python train.py --hop_length=160 --activation="squared_relu" --head_dim=64 --fused_qkv=true --moe_every=2 --shared_expert=false --kernel_size=9 --batch_size=192 --lr_schedule="cosine"
Rows from block 5 of a small CTC audio transcriber, named by matrix and row number. Rows with one number within an expert belong to one neuron, the router's apart. Each number is 128 + 32 x the weight over its row's rms, rounded and kept within 0 to 255. All counts start at 0. Numbers have three digits each.
Before each expert's rows are labels from the 100 clips, of 14976, where the router gives the expert most weight on average: "strongest on" is what is common among them. Only what is clearly more common there than usual is listed. The data: short read English sentences (LibriTTS-R).
# router: router (model.blocks.5.mlp.router.weight, 16x160), inputs 0-159
# up: expert up (model.blocks.5.mlp.up, 16x80x160), inputs 0-159
# down: expert down (model.blocks.5.mlp.down, 16x160x80, transposed), outputs 0-159

# expert 13
strongest on: the word "it"
router.13:109162039166117142107169146144086128171099136129131146152117116150151097161075123120123176101118129084148107168110137120136091089109169143146181145098119161152129153087167111129106106154123150117094074074143092130148103090110160131133151062077093172153129084147131192124133088248096123150076119154100170216110145141115181129128097150123174171150092159115063176178161140146103097160160119102131122118109155077099193121190121133129117153182131130170132104078128107130160100128114110
up.0:148123110131101129152112102131108142120171166111118091141109130159085124134113118086091118143126137091157135082065182132086086161109096134144101117157127120138183116157114135182149083148126115106154108146136082126153142087134092183122173138127160054152103177093092149140154140140141072159190086085184168146134115088101137086110118153167087112105169156126109122124079173157145058116166158116099068182132133172084147122127178115093101109184143080126052207219059120134102116124142121
down.0:099134145132078115123117075150102111110158093114149132140149170072140122087100123149124166098131141122103094143135129112149139095133121054121162104132133171183130169136121117137143139098132133098105130101092038161096081109153166192099105159067141096151169168162102108096127103155117132158074180146102110082117211172136131094165143084102103153165048126201140115077135166151124145148116155144126085129162148187084151166165104131151220138104072147100128108113084155160100116129069177
up.1:148131099140114087144145138097134165115111187141155118124163080153154130086120134092161135122131104160139066114074103066137229100066132051155112149162094122184113139157085137173161101183113099108100121153051106153127196119109111130090155161125109059204078117117126187125129092163130151171145101107129093139132153123166127082136144128149103132085140172108127125122071060143164122089136155166151081150139102182164085110136140125121107113133116107164126158149206127097172138118160095
down.1:075147078118138207100059097142111131165143111087114139163173134124090122134149155086104112148132157101107127101165092220119076095124121101161182090115109121151138119115212126135138109090132166125134142102109034055100130043128144118111120101146051149141156091139145148097182143108099126080112094080073113117129145086187132127124154112099133190145131138095153096170100104148133084105139118130179141138142139149125135132148137082183092151136131152152126157173165086137170156081164090
up.2:118148145145183118093175138139077090119129117140132107114094139124150093136098152144082155204152082102158103090131128142182134157128163117123095118144062136146146085111106075166137090136132147091192189105142145080054125123126069158141178145126130107199146116181102124132174150101115070131109128084140139116107095132117144152141122178134085109133218110211180111133154096158104087141186101141137093078121184124091105139167117128074105122076081086113071143147144160179147136169113134
down.2:141121115161110154131142055146134113094215174129112178152146165070069138144125091163176138119174107132167119139191155100175163048106141098115150129095181180165129184134093168139113139107120193116116196121160107095087090091123085167124155137127090144101113130169144117181145104199147169088088177145118126085126141097158175174123160081161111094091083143089148159077124091135113152112131070163145172116120088136131113098123091125130152131120132185124132080182121126098090113123125147
up.3:122158082112147130117148153118121149138111076119162101143055056122093101108128136088104162135141115148087162097108129144103125096060147137144125125129132157072144177170127195100141135101083139124114172080154162170141055099135058098094136127161133184072110136069128068176110135108155117124109101180178120149112131132126103086179110088125145189137119171119102140121159158175142160098101073130180133067140118085167103085120171165132134117158136138164134207160102118122184189069129115
down.3:050097131159120182103097142146186186130106082137096136151175144123146122068114154093115141115126100096101084142114100132102096172149089149117113100145119138108044137113124121117161133173171103134180131112138102072108103124131104152098116119130080135103121150072123140133083159141183117122194199179136121114125157138168154071126173140152147114161142125143124151144053106174164125138107167082141134141171212139156159135174161055113155119187089094087126123094065115161092167067133144
up.4:198068141137098092083110139088119225168106148087140083150117143150163130095097084105132096180136103121131113157121077133069133173141155156166151186101120130070109102139213124132106129135150103110131109101088155100125174105104178106107089156109163133186181173075143151150137160123048131135170135127168113107122141154114170170118056143163155176113130134161116123145093153155083165204111100104097147129144115106075084102121106133131128100187121131107109149145101104162136114100147195
down.4:184165130103120177132045133179126156144105145138101113134141105176117064158141095176105139120130129126129119164140102148137115103198117127119116125085113123181093134166100078125103123137123153132124139132082185125113137154127191199156133128138146110107184082139132165198119080106179091113159126143209108146092146162171142095125139167102131116113129167142090100133066092070125147195172130117171104158187137165118134159140198153198162097101153154090153078144174090154119079164138152
up.5:093120148104149169129139110074155122137121199112166156118051117101117128174110129092108133161116111150125113129076079119126146134134150100176104151109127105094157129112110099127122143069110076204196123073101163201064120094162147142154120131125170147175079180149107092106165075115091181109101133180169071098143142110130108132185130157109125113132097160140157119179090087183170079164117154110132096131118152182135090121114145081159079089111181135067113133192123101148146137091091097
down.5:120095091147121189121098110127092149108123068150106057109135128120170131166148174158096104168131121119137116087070139123105116123179136156027080111188119127148121150146116122122161158136102123119142122122123188142180096166168142195128088178160146175139201136098122150128102169122145072127129148121165140111107152146126173175138189091139162077093138130120120118193115127108101156138090190070157068068152097062118097108121137144106133102165146156128170122093105138090141127084191179
up.6:113085106138155134157125131116175101127117150086161151159149158120090168098173093138108047107098075067092054162131148158087127161087101109126097094140099135128151131105116201169147117110111138129104115116119112149142149131115119147178135096172120171125090088105132170156176176116110148125100062083100155143124173084123138143120089088107107177139152117072126151145063119178170160068133153053071148122126123073107163159094090081095148208166147068102091133113099124142104087163131140
down.6:167135109152213094137104146183139137085129129133167142109120078102084129147145135193141131135119165154137145125202134115110117091141110137119154114066122110183144106080121201130154152127167147112082116145166112122111086139081170155190117150150120193081201157088097043151103160120124128076099167119153081078122112148115181128156127118089047122123122092099059104126125110148077139158132125121133087115117129083069116173133148128164119164145158104081118127180154166139083171098160137
up.7:132112106128142069163097106117140118136130130120162138180125110146065111218170125069113123141176142094115111125099091164084145168110169143131091126088141150113140143152142150157154087121141104150153173183134194139118109172150129115106088182149112148130062149103116151141108125156069130154227101143185085061131139134119084155139090119108097100108095112109158095157102094097104157108142112131105079196046127131113065140128149108168081126173158060119124201149142164136136072123115114
down.7:126094103124075155123108157098140135113102157154147117132087153178141148105074131067171041126136150111183104107130126149100128158150118102158090134098129160116093077137201093162116081173150107147170090123100159129097097112149114106106105133107139108119149173166151158157149162105100120168161154158137161125132140145112129139104043146066050121185076113194145107145085181145133161170154168116108113152074168101075113133151198108117162109124116118121112159054157184133145068155148178
up.8:172142141077132061124104128084103070138119201116128117177128086203125147168116151119101135170155137138120094095102133088135100186143166085133074121135097105142154121114075106180161103101139144125107135121076139142129202111122054140079127206130120099151080141153099102110138099179048133117128125095135121094138101161115131129111126125074161099104147064090050182101089074142120074099142167098097084159115094132127116102139171106163100113165119145129093170181160151089132119142122154
down.8:101148139069129138159123133119137169167070141162085172098094118127150138148189140163162106165137130105165094117111203150112072118135128120159120168075102172136058115124141167140178155146137187104142137116095110140163095112062114098131113206125156137150138111158120097155139164073153120086150169141062155120105072113161141126113205119135087148156142160135165128072145183070133106099086112101178100151148119140141220129195071141105171136105106154089122182151132114165135159113115122
up.9:128075103118179065135148156043101153120108086117109084132155122134112151161135105168144126153161126230149129147168138095112109148103132174095112082106142209183175113145132158167111093238123120109157155170116057118106128103071093091127093181120204169078140169133141115122173145101129134101108124049128159142162121114092126096121135110098084145131140087149161113138132080109129151160111120149111139141129125145111120145077124146135179114122145174102129196117141146178136089102117164
down.9:137098135069110144172136181153132146176105125150084182132151096071150144154128112107147176178118164171081132143106132149148201117158122055166165168173095090066115167100113153095185124076134150128137117088161135164087165108141107162101157117107122119154161116108160171181120103125108119147090199127094131141094118149183113171149127139172128108136104136200151116112142170119086067154154144129114107109195170160116118103127072118136182166168098097136198101100137168104187102161105103

# expert 5
strongest on: voice: male; the word "was"
router.5:101112137117089160094053184163162083142143096119091127220116118107126100121084099158166142117124145187102122113162184147092111126099093097122136080113070085102106185151160165104165137066083105120171150079135111101095105083098115146079123159136142128122162123168123153134107137081100124152095098162140084125204094139121139117120152155151196154138136102184123157100173121136151134148146176120172157166165171145174169123150110064093188148112065187142161096117104154120148117156105163
up.0:147129170154130141109139107172108100115109142052092142059167123135140147119180095086099111145164155103155149067159124070110164150077137083141115121155193160159157123108119190169146129081117132108136129191109089077117145187118103073148172135129126142110148127169094140115156145152133091149147134141080144156153120179164142115070141181092010170118136125108136086043138121099155133091140096090123120100162055152132155074105143110089138123114182085110112123138157151137150146136080100
down.0:136128151174090116171135136151132163117105097186095123080112149088110124133178151145114185123174106127095115106137124128078097098091124097151100113204145107127164195053112194166113123161169161088076116054145134122170187153102099050161127082148123173104171130134123127145091135187108172188157107137135209107118150169122111146080145131125092151168182155070176102112154119133094147126073175167104101125139112110185153124136081086092134126135152113150118126127140086135136108140158087
up.1:125084138131137127180131162133113146152053100136151133067155103169113113066197096128135108151102125136090136117061127140091160118134200087129081169146181167128143152120075154134099142215081093110099153148114109139153163194088111076144136164152121137111139165139147147129118134133132083127164118137090128162119115151169066113069149117152132111074172144079096144147084092100136166040131098144131122137105042136166122140185131144143087103120125145117129131140181111064191146117101088
down.1:089199122148143089150166153124167051134116154177148125046142065132129164129086170153083189153093089153112143114114191084153150115125168165099119064144181143174128124140117085053105144110152157103101160143183169164168094121128127115164101078075147086090155109131156050104138077138154156110130137085165090137203157100130114121111144085136180086107132153094153097117130114131112131121118130153151136117119104109094123135157179185134128124114087101145158109140105069160073136099138105
up.2:109087151083115105144069136163167118172091132172123171165175128159126107149149075127145109119112165121123158143105127125179113138088168110149157054140124071133154169100141116147188136109118111063104100069091084135132169144087170119096136156132136128087133146122124114069135126133091112145083092092204098109142181190129110145183147103129147126066108140136085134121159103037106114073142165085102123144118112151185151159131161073169111063134167120122120084141117109051178133170110097
down.2:115113163107056121091103172178152102157153080164166144144151160141111073101097086199130119110166135160148080189085094169139136189146107090106103133161059139110109183182161112112116087115078103113172145118101093140135145192111177167099088117146138167155079177112177153115120144122103161163156125130113137151109187122157148119187127154142120099179129146157104108149143131142153138109179154132170154148103209162113090134099115128071084164147131079092098089116133095075166072125128135
up.3:140154117136145153127081180154126123205170083113128147148137143115117145156179158115065115151100120157172134133140141147065131119121135136121124153141171212112100197151150120159083140135117186153157107167106101116195111195143144125140122115128099167146080132111098163106160160125109058096118118177103136145112210172144129087145092095168147094078163089101154125102164158129127146140159119049114104084100089107063153056054174135151131196151082086153114143128128108144115129133126098
down.3:165149113124137102074196132149096166117101135118072136122122134130077149063102173124127116125179139048090129128134158108162115196177128136185135135101091120113094143137135109144188157141149142155080100199185171109107124118103123137168105074139091161187148180163158152090103185098098155154124146114104166156080073082148095078149143148111111144118132083167127071076171089104156164096116136100098085135098131057116124128122174102110121098081126121140131089102071106151125134198144144
up.4:124068097135126102116103195176136149209065054125117080119071123124142091165146127162119136100172156146120114134110126096089172148143160163129082125186130113090158171157133120098140166109204128138176156100162126178114081120077140091161107100140154161162166155114131132093196139148156170081116101135175099135136122126106124076161164078119208146093138057124094134096114131111128104091088140161122093124119153179184160133155092149105103097132143129163168111143104092142155145092055115
down.4:135140162141117070099169153107146128111170096090144156145052108160181101154159152102208139058150177138156134144135137092116150169127113141047150177197109136147151123160106137085181200114158092157135136113065139081117155126110124163126108121156133142121084120148142107088122158112163156147151113137064141129112105109145084094095180093125153127162139171138178124145105098167090108138171101130120150149166082150122104182135072133075156127122045113110072112093112090081171105125139189
up.5:151175092170122125108210112162172177134149120148065102160062106130117108127092188060108151124094126114191119073094167105092125156095112143115131105154234101085158104114144161131132089098188095151081082108094186133132118175084110108134179099096132143142174126135112125167105102208110077122204144151158171099153100102106157098133104173153083089108197135101136121138128162109113138115106087146140129122162155113129117149152152116143136107155088105119115124100119191097128129164159127
down.5:097137175145072080173196090166112085104088154180139125173149129137142150162102166121086129181118155128136163134134117091122171126106108099184079184161179126115139118077118176134077093203148108177080116173095101119146174147133091115180124132136169143149127176120109129121194150132128179150128139099155149130182139118168060134097112185161171089164110087114134063142115170100102149137065147168138106176109114157154073114136135124118140130079092074114128150107151075136144130121068107
up.6:100128099154171105071140116175158108153114135074153197060124093113116110177169182108116130117171105064134131090120085123123123093131124067103089139186173104142131098084175129144140111078154174161064069151104117119132085191134115081150182100120110141163168126082145083148154153153147143115120111117141131073151114182157118138151142109071111153145185141101104160175114158130085113122208121077087062108093136116171089143125111117122104135147139121089138124169144136153184168143075091
down.6:074106118093141072148113110102130147168092143105156138084117165089142129083168077124184110108169166114128111154127088112126165174125164103190136183136171078138120232126120184170064135132118153155098092080128115142114139143139140112127156115080130116135172172170063133173145136173140163179073135179131114162120103164173150152088151114104111133108117129099110163174127177082111157140118172173081090114115085080148131141148122074116130188104107123076186111129154131173134115064141090
up.7:103108106140199157153116144116084127105102132143139087175160105153086169124144127158069115165101118166078179147159141135135108083146134139102059141130116093169127180154102091126147104192085170075108186071136182162175106125188104162184142168107197084111064154108119109134183149074109130135113094090129127124116143129120123165162132114118168101073139130165172095141058060167167159156131110082110147129095101122133147148039135145149078133150119107150120121184141102122151145149118108
down.7:153145100141084151116117110167120189154177155134104122142127135137073123182090089118159179129123168192107122180151130104162107200106139121134117126092131114091126122204174115132123111153178115115096131080177124165104150124113163126138115158178097175108120137044131143131145171129105088221123164144122194108133116087122150186096126087171092110072157105115046141150152146166076179109100156151131096073108116091165108176104101122124116107099052131092154172113117124138079145097128121
up.8:134119139069114128171063155129131119147104048151122146122187122129107092151156139105117115101100171179128169181125109094123109149142144107153151111161171087055145184168122148099115152123146093183104138126064136097110160106031150142070093129143059175154095130125111160122099159126103108120094147126180104137100112195136117075149153057114184130088129069113060151133183159144133166114139114083170114109114143128142146078164145083109123087105142157132141062087110110081162137111135117
down.8:116135158079103115147136109096116160122145091133103145151076092123113116157109203107142090079193189121175100179108155150127133165155141095068179079151088190097132151148131081086176163157104072055136167139098156114126135173085111148122086114157142126143160154152171166107089143126171153095136132123067153166126134098155144094110155197094144118141148142112143139116127135161164094078160102198160101154089140125139157115075107124131119137209153115164072077077112109075140141084148149
up.9:220138119178123143183115142159064116197165084092117126082126141159135087108205092103116140157122115062121129073115139128102154116137138113149127111158172142176146166043103127168157119099061093134112079158060096159117129193106113147149154129118081132116136138131047098122108127175107120123118121120066141160117130164156158059153152114089057132121133123104138108111110159103148143124148120093113082069140058161097174073137143100163121133115128108113092091131109132078141154159124110
down.9:103148121109120085189194128168083157139093129187093083048162211161107118089117144115096174168113173037123146102094126093109158094115188146083131133123168124115187118118126102111099102121189188126113069091150153110137152147102069105119084120118100113118158136102135107098105102149156173169141178132165094119124162165165147140100136096151134109170128148098136145084153130075064143152098149137128075159149130086114068156112140145096110095143123108107125080188149151147150097156179142

# expert 6
strongest on: the word "of"
router.6:177117120100186117106049154147160131097109129133138196080109120162083138172175120071091150151121110101123099119135144158119085166191123108156152129165091124121132093158066146151161125076125150145108071215147097078117154097143187172173153127149124147173092160064120121173080126141130093062092112047131109094120114127105099114105133091164117112146121078173099093146162140061138141088138103160159124132124126149107120100118134142139081154183130096092136121169154075138165143148084180
up.0:095101056186115112125170101122091125148122120137130113185106145162118112137133175176157147124101155115117094102088209084158133151114127102164141151135103112119118122159129079197097128120086121123123201128106144152118118163120112084130140203158168099145137162183199106123121164051170111182168132105147140124150120147050050077112161114097114183136114177116082147139161138165118089115144076103102111149121099143174138166151137090125105086137096169067125146127136073142159200108112146
down.0:207118131179080093098160099164132161108142137138079160126087132131097133138166104151134170100136124121141165154085177108116156111141129176170127194109176120101134113147085102080143138181081125103111106130149166138126070168090167122124079143091128166189127118167172161175117165113198097121092137170095138077137119109161092108067081159107194122147077135156105171135107187157164115091110090117154135114126099182108101149113144115101087107128047071133142087137078109148187120152091116
up.1:134027090111143112100137188150140166194168108131123101117086147133159147107141063077127106150161097117161111119114141117190167093119161131182124130143138099040140140145089118102136169140051173141107135094167144156131161172102143094149044061112156175081126135140106113115147152115131162101109119176111143072161105140135098087103147141139164183115065142144153161113127142113127094085149156080140086066144118149185136122160122083130112167113139175168095157112118122183156125076154135
down.1:154171107103089141154123126063142125081138131179148107153150167128153126078151119097170177177130129117091147084098109073141080163158178076101140149187189075131187174146112191182102108096143139106137072149132113112126153089084124152158183185115167079198121188169091117158069171137134114166143127099128134160114132151127108141107136122149105161101161142178130099106112146121064066120088148101121125130147149106124069106138131160105113139102100188093111093108065114108091114113181156
up.2:113115129172137122114162132154060149115179157053155136137195125108148162112109166171114105164159141148080141138145145130078148143092115054133114118151123105078141162134094145108133147130150160156191149160122092120149090141170125104082139089166067084149152099147120142137126097153094128189206145190157118157155111105174159127162122135097145143109088203093131160152144060145076123090174167051148128161141122190062116111146185148085114112151123073080115159119160121107136102143161124
down.2:101107154200145139123130078102132123118135141132165185202128165064102072110145145163157180129124143133087193175144146112136198093133104148111166081164152120113140123173107125052083140102119142103120152142170157152177091167155114156176177130142093105061108141195189183109167211113132129184136179152135076120105096156164106088121142121136132058097095100131096115127107092072136104152150121126050131109103127137117117139146132145171127121118115105102181139121103118132119122098114077
up.3:124099153075128159120176105126164136150094163111114091153144168137129141110129113138088127163168148181084171160149111177103111149103081131170164131140156111045178118189165096101091123135184150196144122152132175094140177115182156081145138114119090133114115098166084105127148078141131104105168140104152079109147186081153100150122088160141114126100138086058168174126162156111167086169154140137097074130114113064118158106125151137099125132136149094193174044101083084124098131171153095
down.3:178102093092099132130142156206091186166142129173158136163132141135117099128139114107160154098174177098092148104091104122181105097062114119157144102129109112089169125181144125123078148148140009176147166078114121104172100132107113105175179126115118088123110122175122161137118100164136079131122129134166123172145159132117099152168106160149109067086115139147182162125113190148130070102207173076153069121175171182095101142133103151135109107142078148104147110154135107088139116137100112
up.4:123154082125087123170077106154137117112173120172163138096160172150126059114082181151111119176173080100125084081146175056108150109152103106121066073139158201161180136096074141157117117151143064140140118118066165108148181142153119141072096086116128078121140137116107167109106110103125117136177144096119161216141128083122153118099110091138177115099120244112113076103145160123094139118100173115099096121084146116152133116152163119102152141100128118116104111104128139150146158158088148
down.4:170103140097164106171103158162028035145121151150124116115157117159102124075106089131149134163140151075143141117164127134067109085152115147141153167108101148136161109178114093155046177214190203120175114163106059140153091117133119150155134151073128127108101135124061119113163164085091118142070162162157133162131099107096167113146097088131112129117103105175107113136136137088117159114135145132119169144128161109142105166154124163094075120076159080131148075137165102157152123102152114
up.5:174157143152108096134132068145160150116120135085114151152144104150206088098148090108178136127110111105072100068105133135149086151128124164092148149112127135097120104113155160163157117102119075123119129147124124079125159145138141143119102115059129080050168073166130101140098086206161136128143139090106204129151149100124140079131150174128134089138177135125125146093188157105094092120082068087088132131156111162112122121102148107062164081131131158082083102108092144050123115234115121
down.5:154112148159101191186095150131142136142157103114136143122195116148129151110188110128160094117114099100113115113145127099149114132112085194103145112076122149186136144143176143179177152084161192156085123130161043143119178115119220103136107108118117139158131125117146118193137112143113116055154120124157127166078145099106149144123180092117105071151166110080125145128135173165145112133106180069108128162153172126113163109103139202107146186065181077081112144133110086140167097171153124
up.6:105116102152116112161108100159093122116113163054163117159156151119094133099088165107088132158103119145097142052111131132082095145107164167141135124108137219103207149084183152125094099187116146211175116150119147119098190107143126155117126115121140124168126099096096139117112077154116103094128137159118103138121110157167160105067124102104121126116152053132131093127152121099122163108129152128196172135028155134153092173120107107106133149091162097158104108110194203063165150099134133
down.6:074160149164093105176098129134121183128143124082129126158157164100116159096108140142179151136160136116103139159095100194107096063129132104095125115069161152161122131136135135145131187149170113082149159115155128188217133111175074105163127088146084139101144081079157139160122127149107101176128074129087149085150173154153162143123151137074135136097135136112080154116126098066109128130085131174132156166139162147128128187155116107152038162154133132089141146119213141132093075057083095
up.7:108202082141137168128187110107071126114144152148078115116057163132125143171102107132116128067153129151123177068111160172148137124130072083165169089133122123146137105057154023119187116066122123158119113117161156150085114108171105106142144105148130143098139157181101125084118148120062133178125125150045142093145149119165165148118121149185087129123156142101110137072172153157121116125164053176159169144077123144189132125111117173097106124097125180160129136106153124143155118145156141
down.7:092116104047145130123162143072174157125141155175152141163073144164130086144131080095137134060100088086087158125143117140139154127089160102147095135134109126173171140151065119124203124168102063156109073139092161128129138141119130101105133097168158103163172151126145155123154185184151173144164109130147104184155164116069158187115086158124169204080110163126159079131128113151140089118126180133168084129121114184155168104139137095135128106180176103156132144078107118108116061150153147
up.8:153108092097065073105123071064202139161105069114114128124087114163125103102144121115159159122138120123110145115076041136125123109114120111123172149153155097119132122114162140159205102199093053133149133115088205134092205098106161072127107136102162132123137163115103128138105128106104145149144132134119112153108073157098115078169131132124145168137084135167153173146155152140124103094123191114146085133112089136134144128174109163111152157162104206158176130064092143163169077164168133
down.8:133172141154122130075142097116174172067161078124154138137100192156103136085186100099116173108154188136087141116154140112138118114155189129079156167100139122111154139177116155127114155137137087128105108081147130133089126150090213117144129069089084102117143176153117102162133105128094124109114126143136107142108149075135116161134140058177106220151186165088164162102084190117080124100090128115093107066094122061127049144161086110134146144148098145111107105114131159143159119083136176
up.9:063143156203172116131143122204131079103135161149075066149118167118104128161135126073173068113162091089104093125154151136133142168094140162098111066064107101150058098110141123155091061120116124171124119163172162145140098121133138163098122111109096099114126105171164116115163112173104125148133097105074214149142152050076159129128138155111127071110127099177120107089118142084185128134132127111132144132130146207104168174161123124096159168116164145106146124109137168189105137154130139
down.9:089079172086105111144146097122143123089140102135143111105092150127145142092104124144129113116146121131148139082200139112191149123173115186087119161110168135138097104116145062132179098151117183112173141127189164105117139110151122160171113076171085129097152154198140127164062146096174144172045089150124097166081102101111087195102090144127204141168172142136089145086154162126096087133107119114139109126151147164132137133112129140086071182096145134156156063123143114134067097104120198

# expert 14
strongest on: the word "he"; the word "me"
router.14:120108108113143061127148176122163158085145087139167132164169154128161110096068147111114058092133141128105189133103109134195100130106100172117159060064067108104113113057164074141134134144107081128105164176154148115098162123111174139065109092118090126086118122094136124115101132107163159152181146133076152138124152084070083121147120121173082169151118116137173078159082119196144137136090162109121123163072185163120128159107133075112161133133122146124079151086157158132088089179101135
up.0:165137154221066150146106134131120135119134212164134115167125134102158170124083115129124142148161108127158134126116147102112129085086130113132147127142116129116130135141119137105114144069151171082130142095187185117151079075160128203131100104122126149161116110096106171109104150065098117129111149176115173128159133185098171072041126110129177142183076108153160205162188081157095155177120164147108152156162149133157144140090115178166173166125099089148076132146090094099113122177111116
down.0:090133175149108146159140075104115128138068095107078151174080155143167140127182119162078122143113098163179109121163102114133180150091104113099143188174120159121088096128139120164077096105128111093158130133103161088129098112166149139187129141125130130062163075164200133201126092093164160097094155144088171106076141175165122110105128118107175137089129056145194137116106120081140108105162145077121152141133100124161117130092124148198160115111127130093146041091161105139130082098112179
up.1:184125100126180135165146189175118144141135073138111177135133134126090091087183044049140113139137111111123122119153132127195111120086114143110150186076172110088162107168150089159139066123112082109114105146142119099166163158125140156111087145058072099112125114114062096090117105185144111119133143081123229089152108114112149127032105158146092073096093108106153165108127131103130119106150134112120154103104131182119132161141102139126154172110187108114130145117160160120186113119125099
down.1:131151084155127114148129165140090136102177165152130113104072132145087084077106093129137126150113117103134132005131135145135142147141138078069079090107109124138113164186137127128118112117150114099094152140145176112153114159108174153134009158071113131194155106115109095135111175111134093109124065128128146127123131135084175141153134128171157122119178097148085126158124125185137139154208121136121187136145121165088122105065134117142057207129144139120151088154078178125098106156125091
up.2:100153130106115212139113149107074105140136124138085098106139108113121131094128070151122102114092216146177093116111181153160158088120141115145118105112107143149087100166133123109102166137181134155149108074091152117137141150078141151095096117125109105118105113117163152106090173088190107181154144165126099167145068166210126121069155124149165152123172135128096106138120101072126160099159107147160142140205101116077079132093203133123124080101189161143122109109192083134162143050140158
down.2:133155103166078166156126072136093101111050094150114168142112130130149167120110168142134125172050115137146110106169135139119117126066179136198152171114087162161086153148151166105081159143157225176077080054183118135085128124163110125131111205148155142149109113132125125137145114105094115172082145116170067118114072157077146187125124120098095152062135137146119185090150145112144113140106120161095109143174115128175112131106127110140172090157203095165131119127113098115126134129151129
up.3:161186078235089125077115071115169110175150139119182126156145130102201126143133107119132158146065114100100111088099079097156133112102165143170098131118100129148132133089134120151142090130129107124141074088097087108131171117131171105091165080102103138137120122158115139065134106147080168185116102141132159091138169167158123076126094113118110153102146219166183149083136071132147129163146168126169109126113098157108115136216165138134150120100177133110127105176102126181141129103197131
down.3:144141131189126102088130134121146130128120142160230130127203128119145111055115094130186136143117084097110151100081107108185150160144122145101105091122159120117060107118131171155138106113155152098089118148207086160097153096084167109136144160130195185075139096142189147110101139119053093164133065074195096116151130143100137156110140143134090166082120189118116100141157106147175192141158134114077128111133105151130110111109122149115165125074135068145150164109122086137168087131142103
up.4:121156157122141175149130144173086145178152059119146126144138129152097128091150064060142155157111171100112152111118132101147104167084086122105118229122146050087129105207180102125120123130089126122163128118094081133072117095114159138142130151110080082107084143103133106102153110138151064148119115102153127130161131107153155114035133180160150051091095086116085144163161157125172063153175121084160137097111091123118135135142107182127125117124107127094104134089180099149167089150136163
down.4:120110110153132159142131100114142120132179149099161111093095131121120154137112103140077109093082116105143153101113192125074152151138113070104089137149140143122158143223067148201081131114127109109086171079162182144113107185098125165140039153079066093177151117167093121087112115124147123095125145140105175168123091142119140088139160152087153121133167108113090196141220107154034134084154117119095158115172135149132136103051117144107085122106148157087122109119105121110149147150137112
up.5:149101179212098099131096076125154135126124165083180152133124072119137120147154102084152123177119104121098104106140094147075098154141156073124145198143131126088109132103094135127170108113096132098138138171112151062054116134132140164109110166139147150070150155129099123094112131097166116129118039105118178101097115116075129150164097107152160072140187151161172194164123103187141083138179054119174119161078123177134135128181116126118143133133127171138108120147114171064172148120119080
down.5:111107133171108200109120101147096191075063118093121110185079095150148100103132176157136119113183097116060188167039099139123104169138147128113157110166133144125166159115142121106133123153091082083108127162135153144117124113113123110118151135101146170121156109108063120143072127186210157159114152164121203142131157158100163123192154110161138116122155110149085097099076114166146078116151172132146192132129093115112103160143069131153152092166161158156118111164162163154151122090133070
up.6:146184107112181195068057150129081155130090130122067120171060139133098097177144099140112109133118145132131175131143150137170149056147134107122133128140113104134119180143107109135112127121095131109156089055155207157174085125116111171142139127146078150137061136173128109118155190102148123142115130167095101069103106138188103099152174129150183169073149147092093157133127150131150154087092153085130084104142112112120161062140148076196115146164136108133144108171155102137124123117211107
down.6:137162070176128135050119135162104150128062078145134117100149107142067117152126117121137132110135109150058158147135098131113086115060103109120124093099123086162133113085126164113130172159099164100080098102132133152106145115079126095122111098137142124160165188083112138052185130092146148162079136070114112112130084127127138107170212126097099062141201142213154117150107093102130138094153128078168063149171144137113122139116113148141116151102187095117163174167119094110171093163163107
up.7:110144130125156113139133138150170129179142109104132094135138151151139140185155137172090168101097082143103148151164143203072126115182131086128105099162171146095092155158166071153108135099065157186112132154171112114155097181143116142178177143158134151134129109159116133160134143100127053102165111148065081088109180074136151134213074131140135130124200070151158125078133163080116137130126089099143090127117094108068195139094145104098093195112105142158146094134170121111118088112079115
down.7:149125127119107134154095176084123139149134147100153068078137112097104094156125146145108091119117159047104168159147095070095095123156101123152129152103173118120132093143140113111115106130126091157197116182101136125084097167103124101127132117181124104114126198118133081130132146156148166132144120176113140160151123088099153180150179150100144164114093089144151134165073105146109147212096132141116057112153136112197187129162149182086095162111158102167064167019114173131106075096104121
up.8:122135132161107085082055164094151099117151164136155163131121060136082100112114093153145124117076109130129094127156096174090123061134115179150106109136116139154090152119122173126083103146082175090116080163117141047139055154093133099133137167144158135147135122135133186133112161163117066141154048118114151127109089133159175149126100127152123149140184044150135187166120168133138142067101095174135135124139090113072075138101121085192165164129150084120127180152095146116135083089129088
down.8:087173169135144162121085096104138153088097101144115103144125099149087089078062135165131115168139164150087114211062116151161087193133144161160134181082116125104107058079154093112091158143115107134167158143070139117085137155097091129120137137150138159146118121154204172126109154199148117195105082144109133121104129141127182122118133128108123135135104075145100121107138133119211116141148124146058154148119194087124154168114118098136116113148214117147128092061116117162109121120088078
up.9:124104154141176135151147062156087094109117119121130163099140112125148190149103148107147087110134206109103117158181143149112177184062101120090128070130146127074125144118151187184137163183156115205117145173092130094147172157138057108157138124124145143117119163128116139109098134106133134149180191137146136127170113141159137116151077105032143104107119109080052076112155193135061102104099116138112115142109106116103091135120141131132105093133132174085119116160085120135186188112072122
down.9:191158118086168143148167037153120133167176130177161160075149102132118155137193134106078137103136166121153158180180160111096096131106079142089126120130129129136111092127175105102110123130195107185149112173076134084164160176139084062113088104123117105080129143168142108096100115145095206078097152115162161121085143133113086149114120141134147088080136073122135092131172157089086150186082116130085147127096122113154146164152166133172080077149153129093109137146140139137161200152143126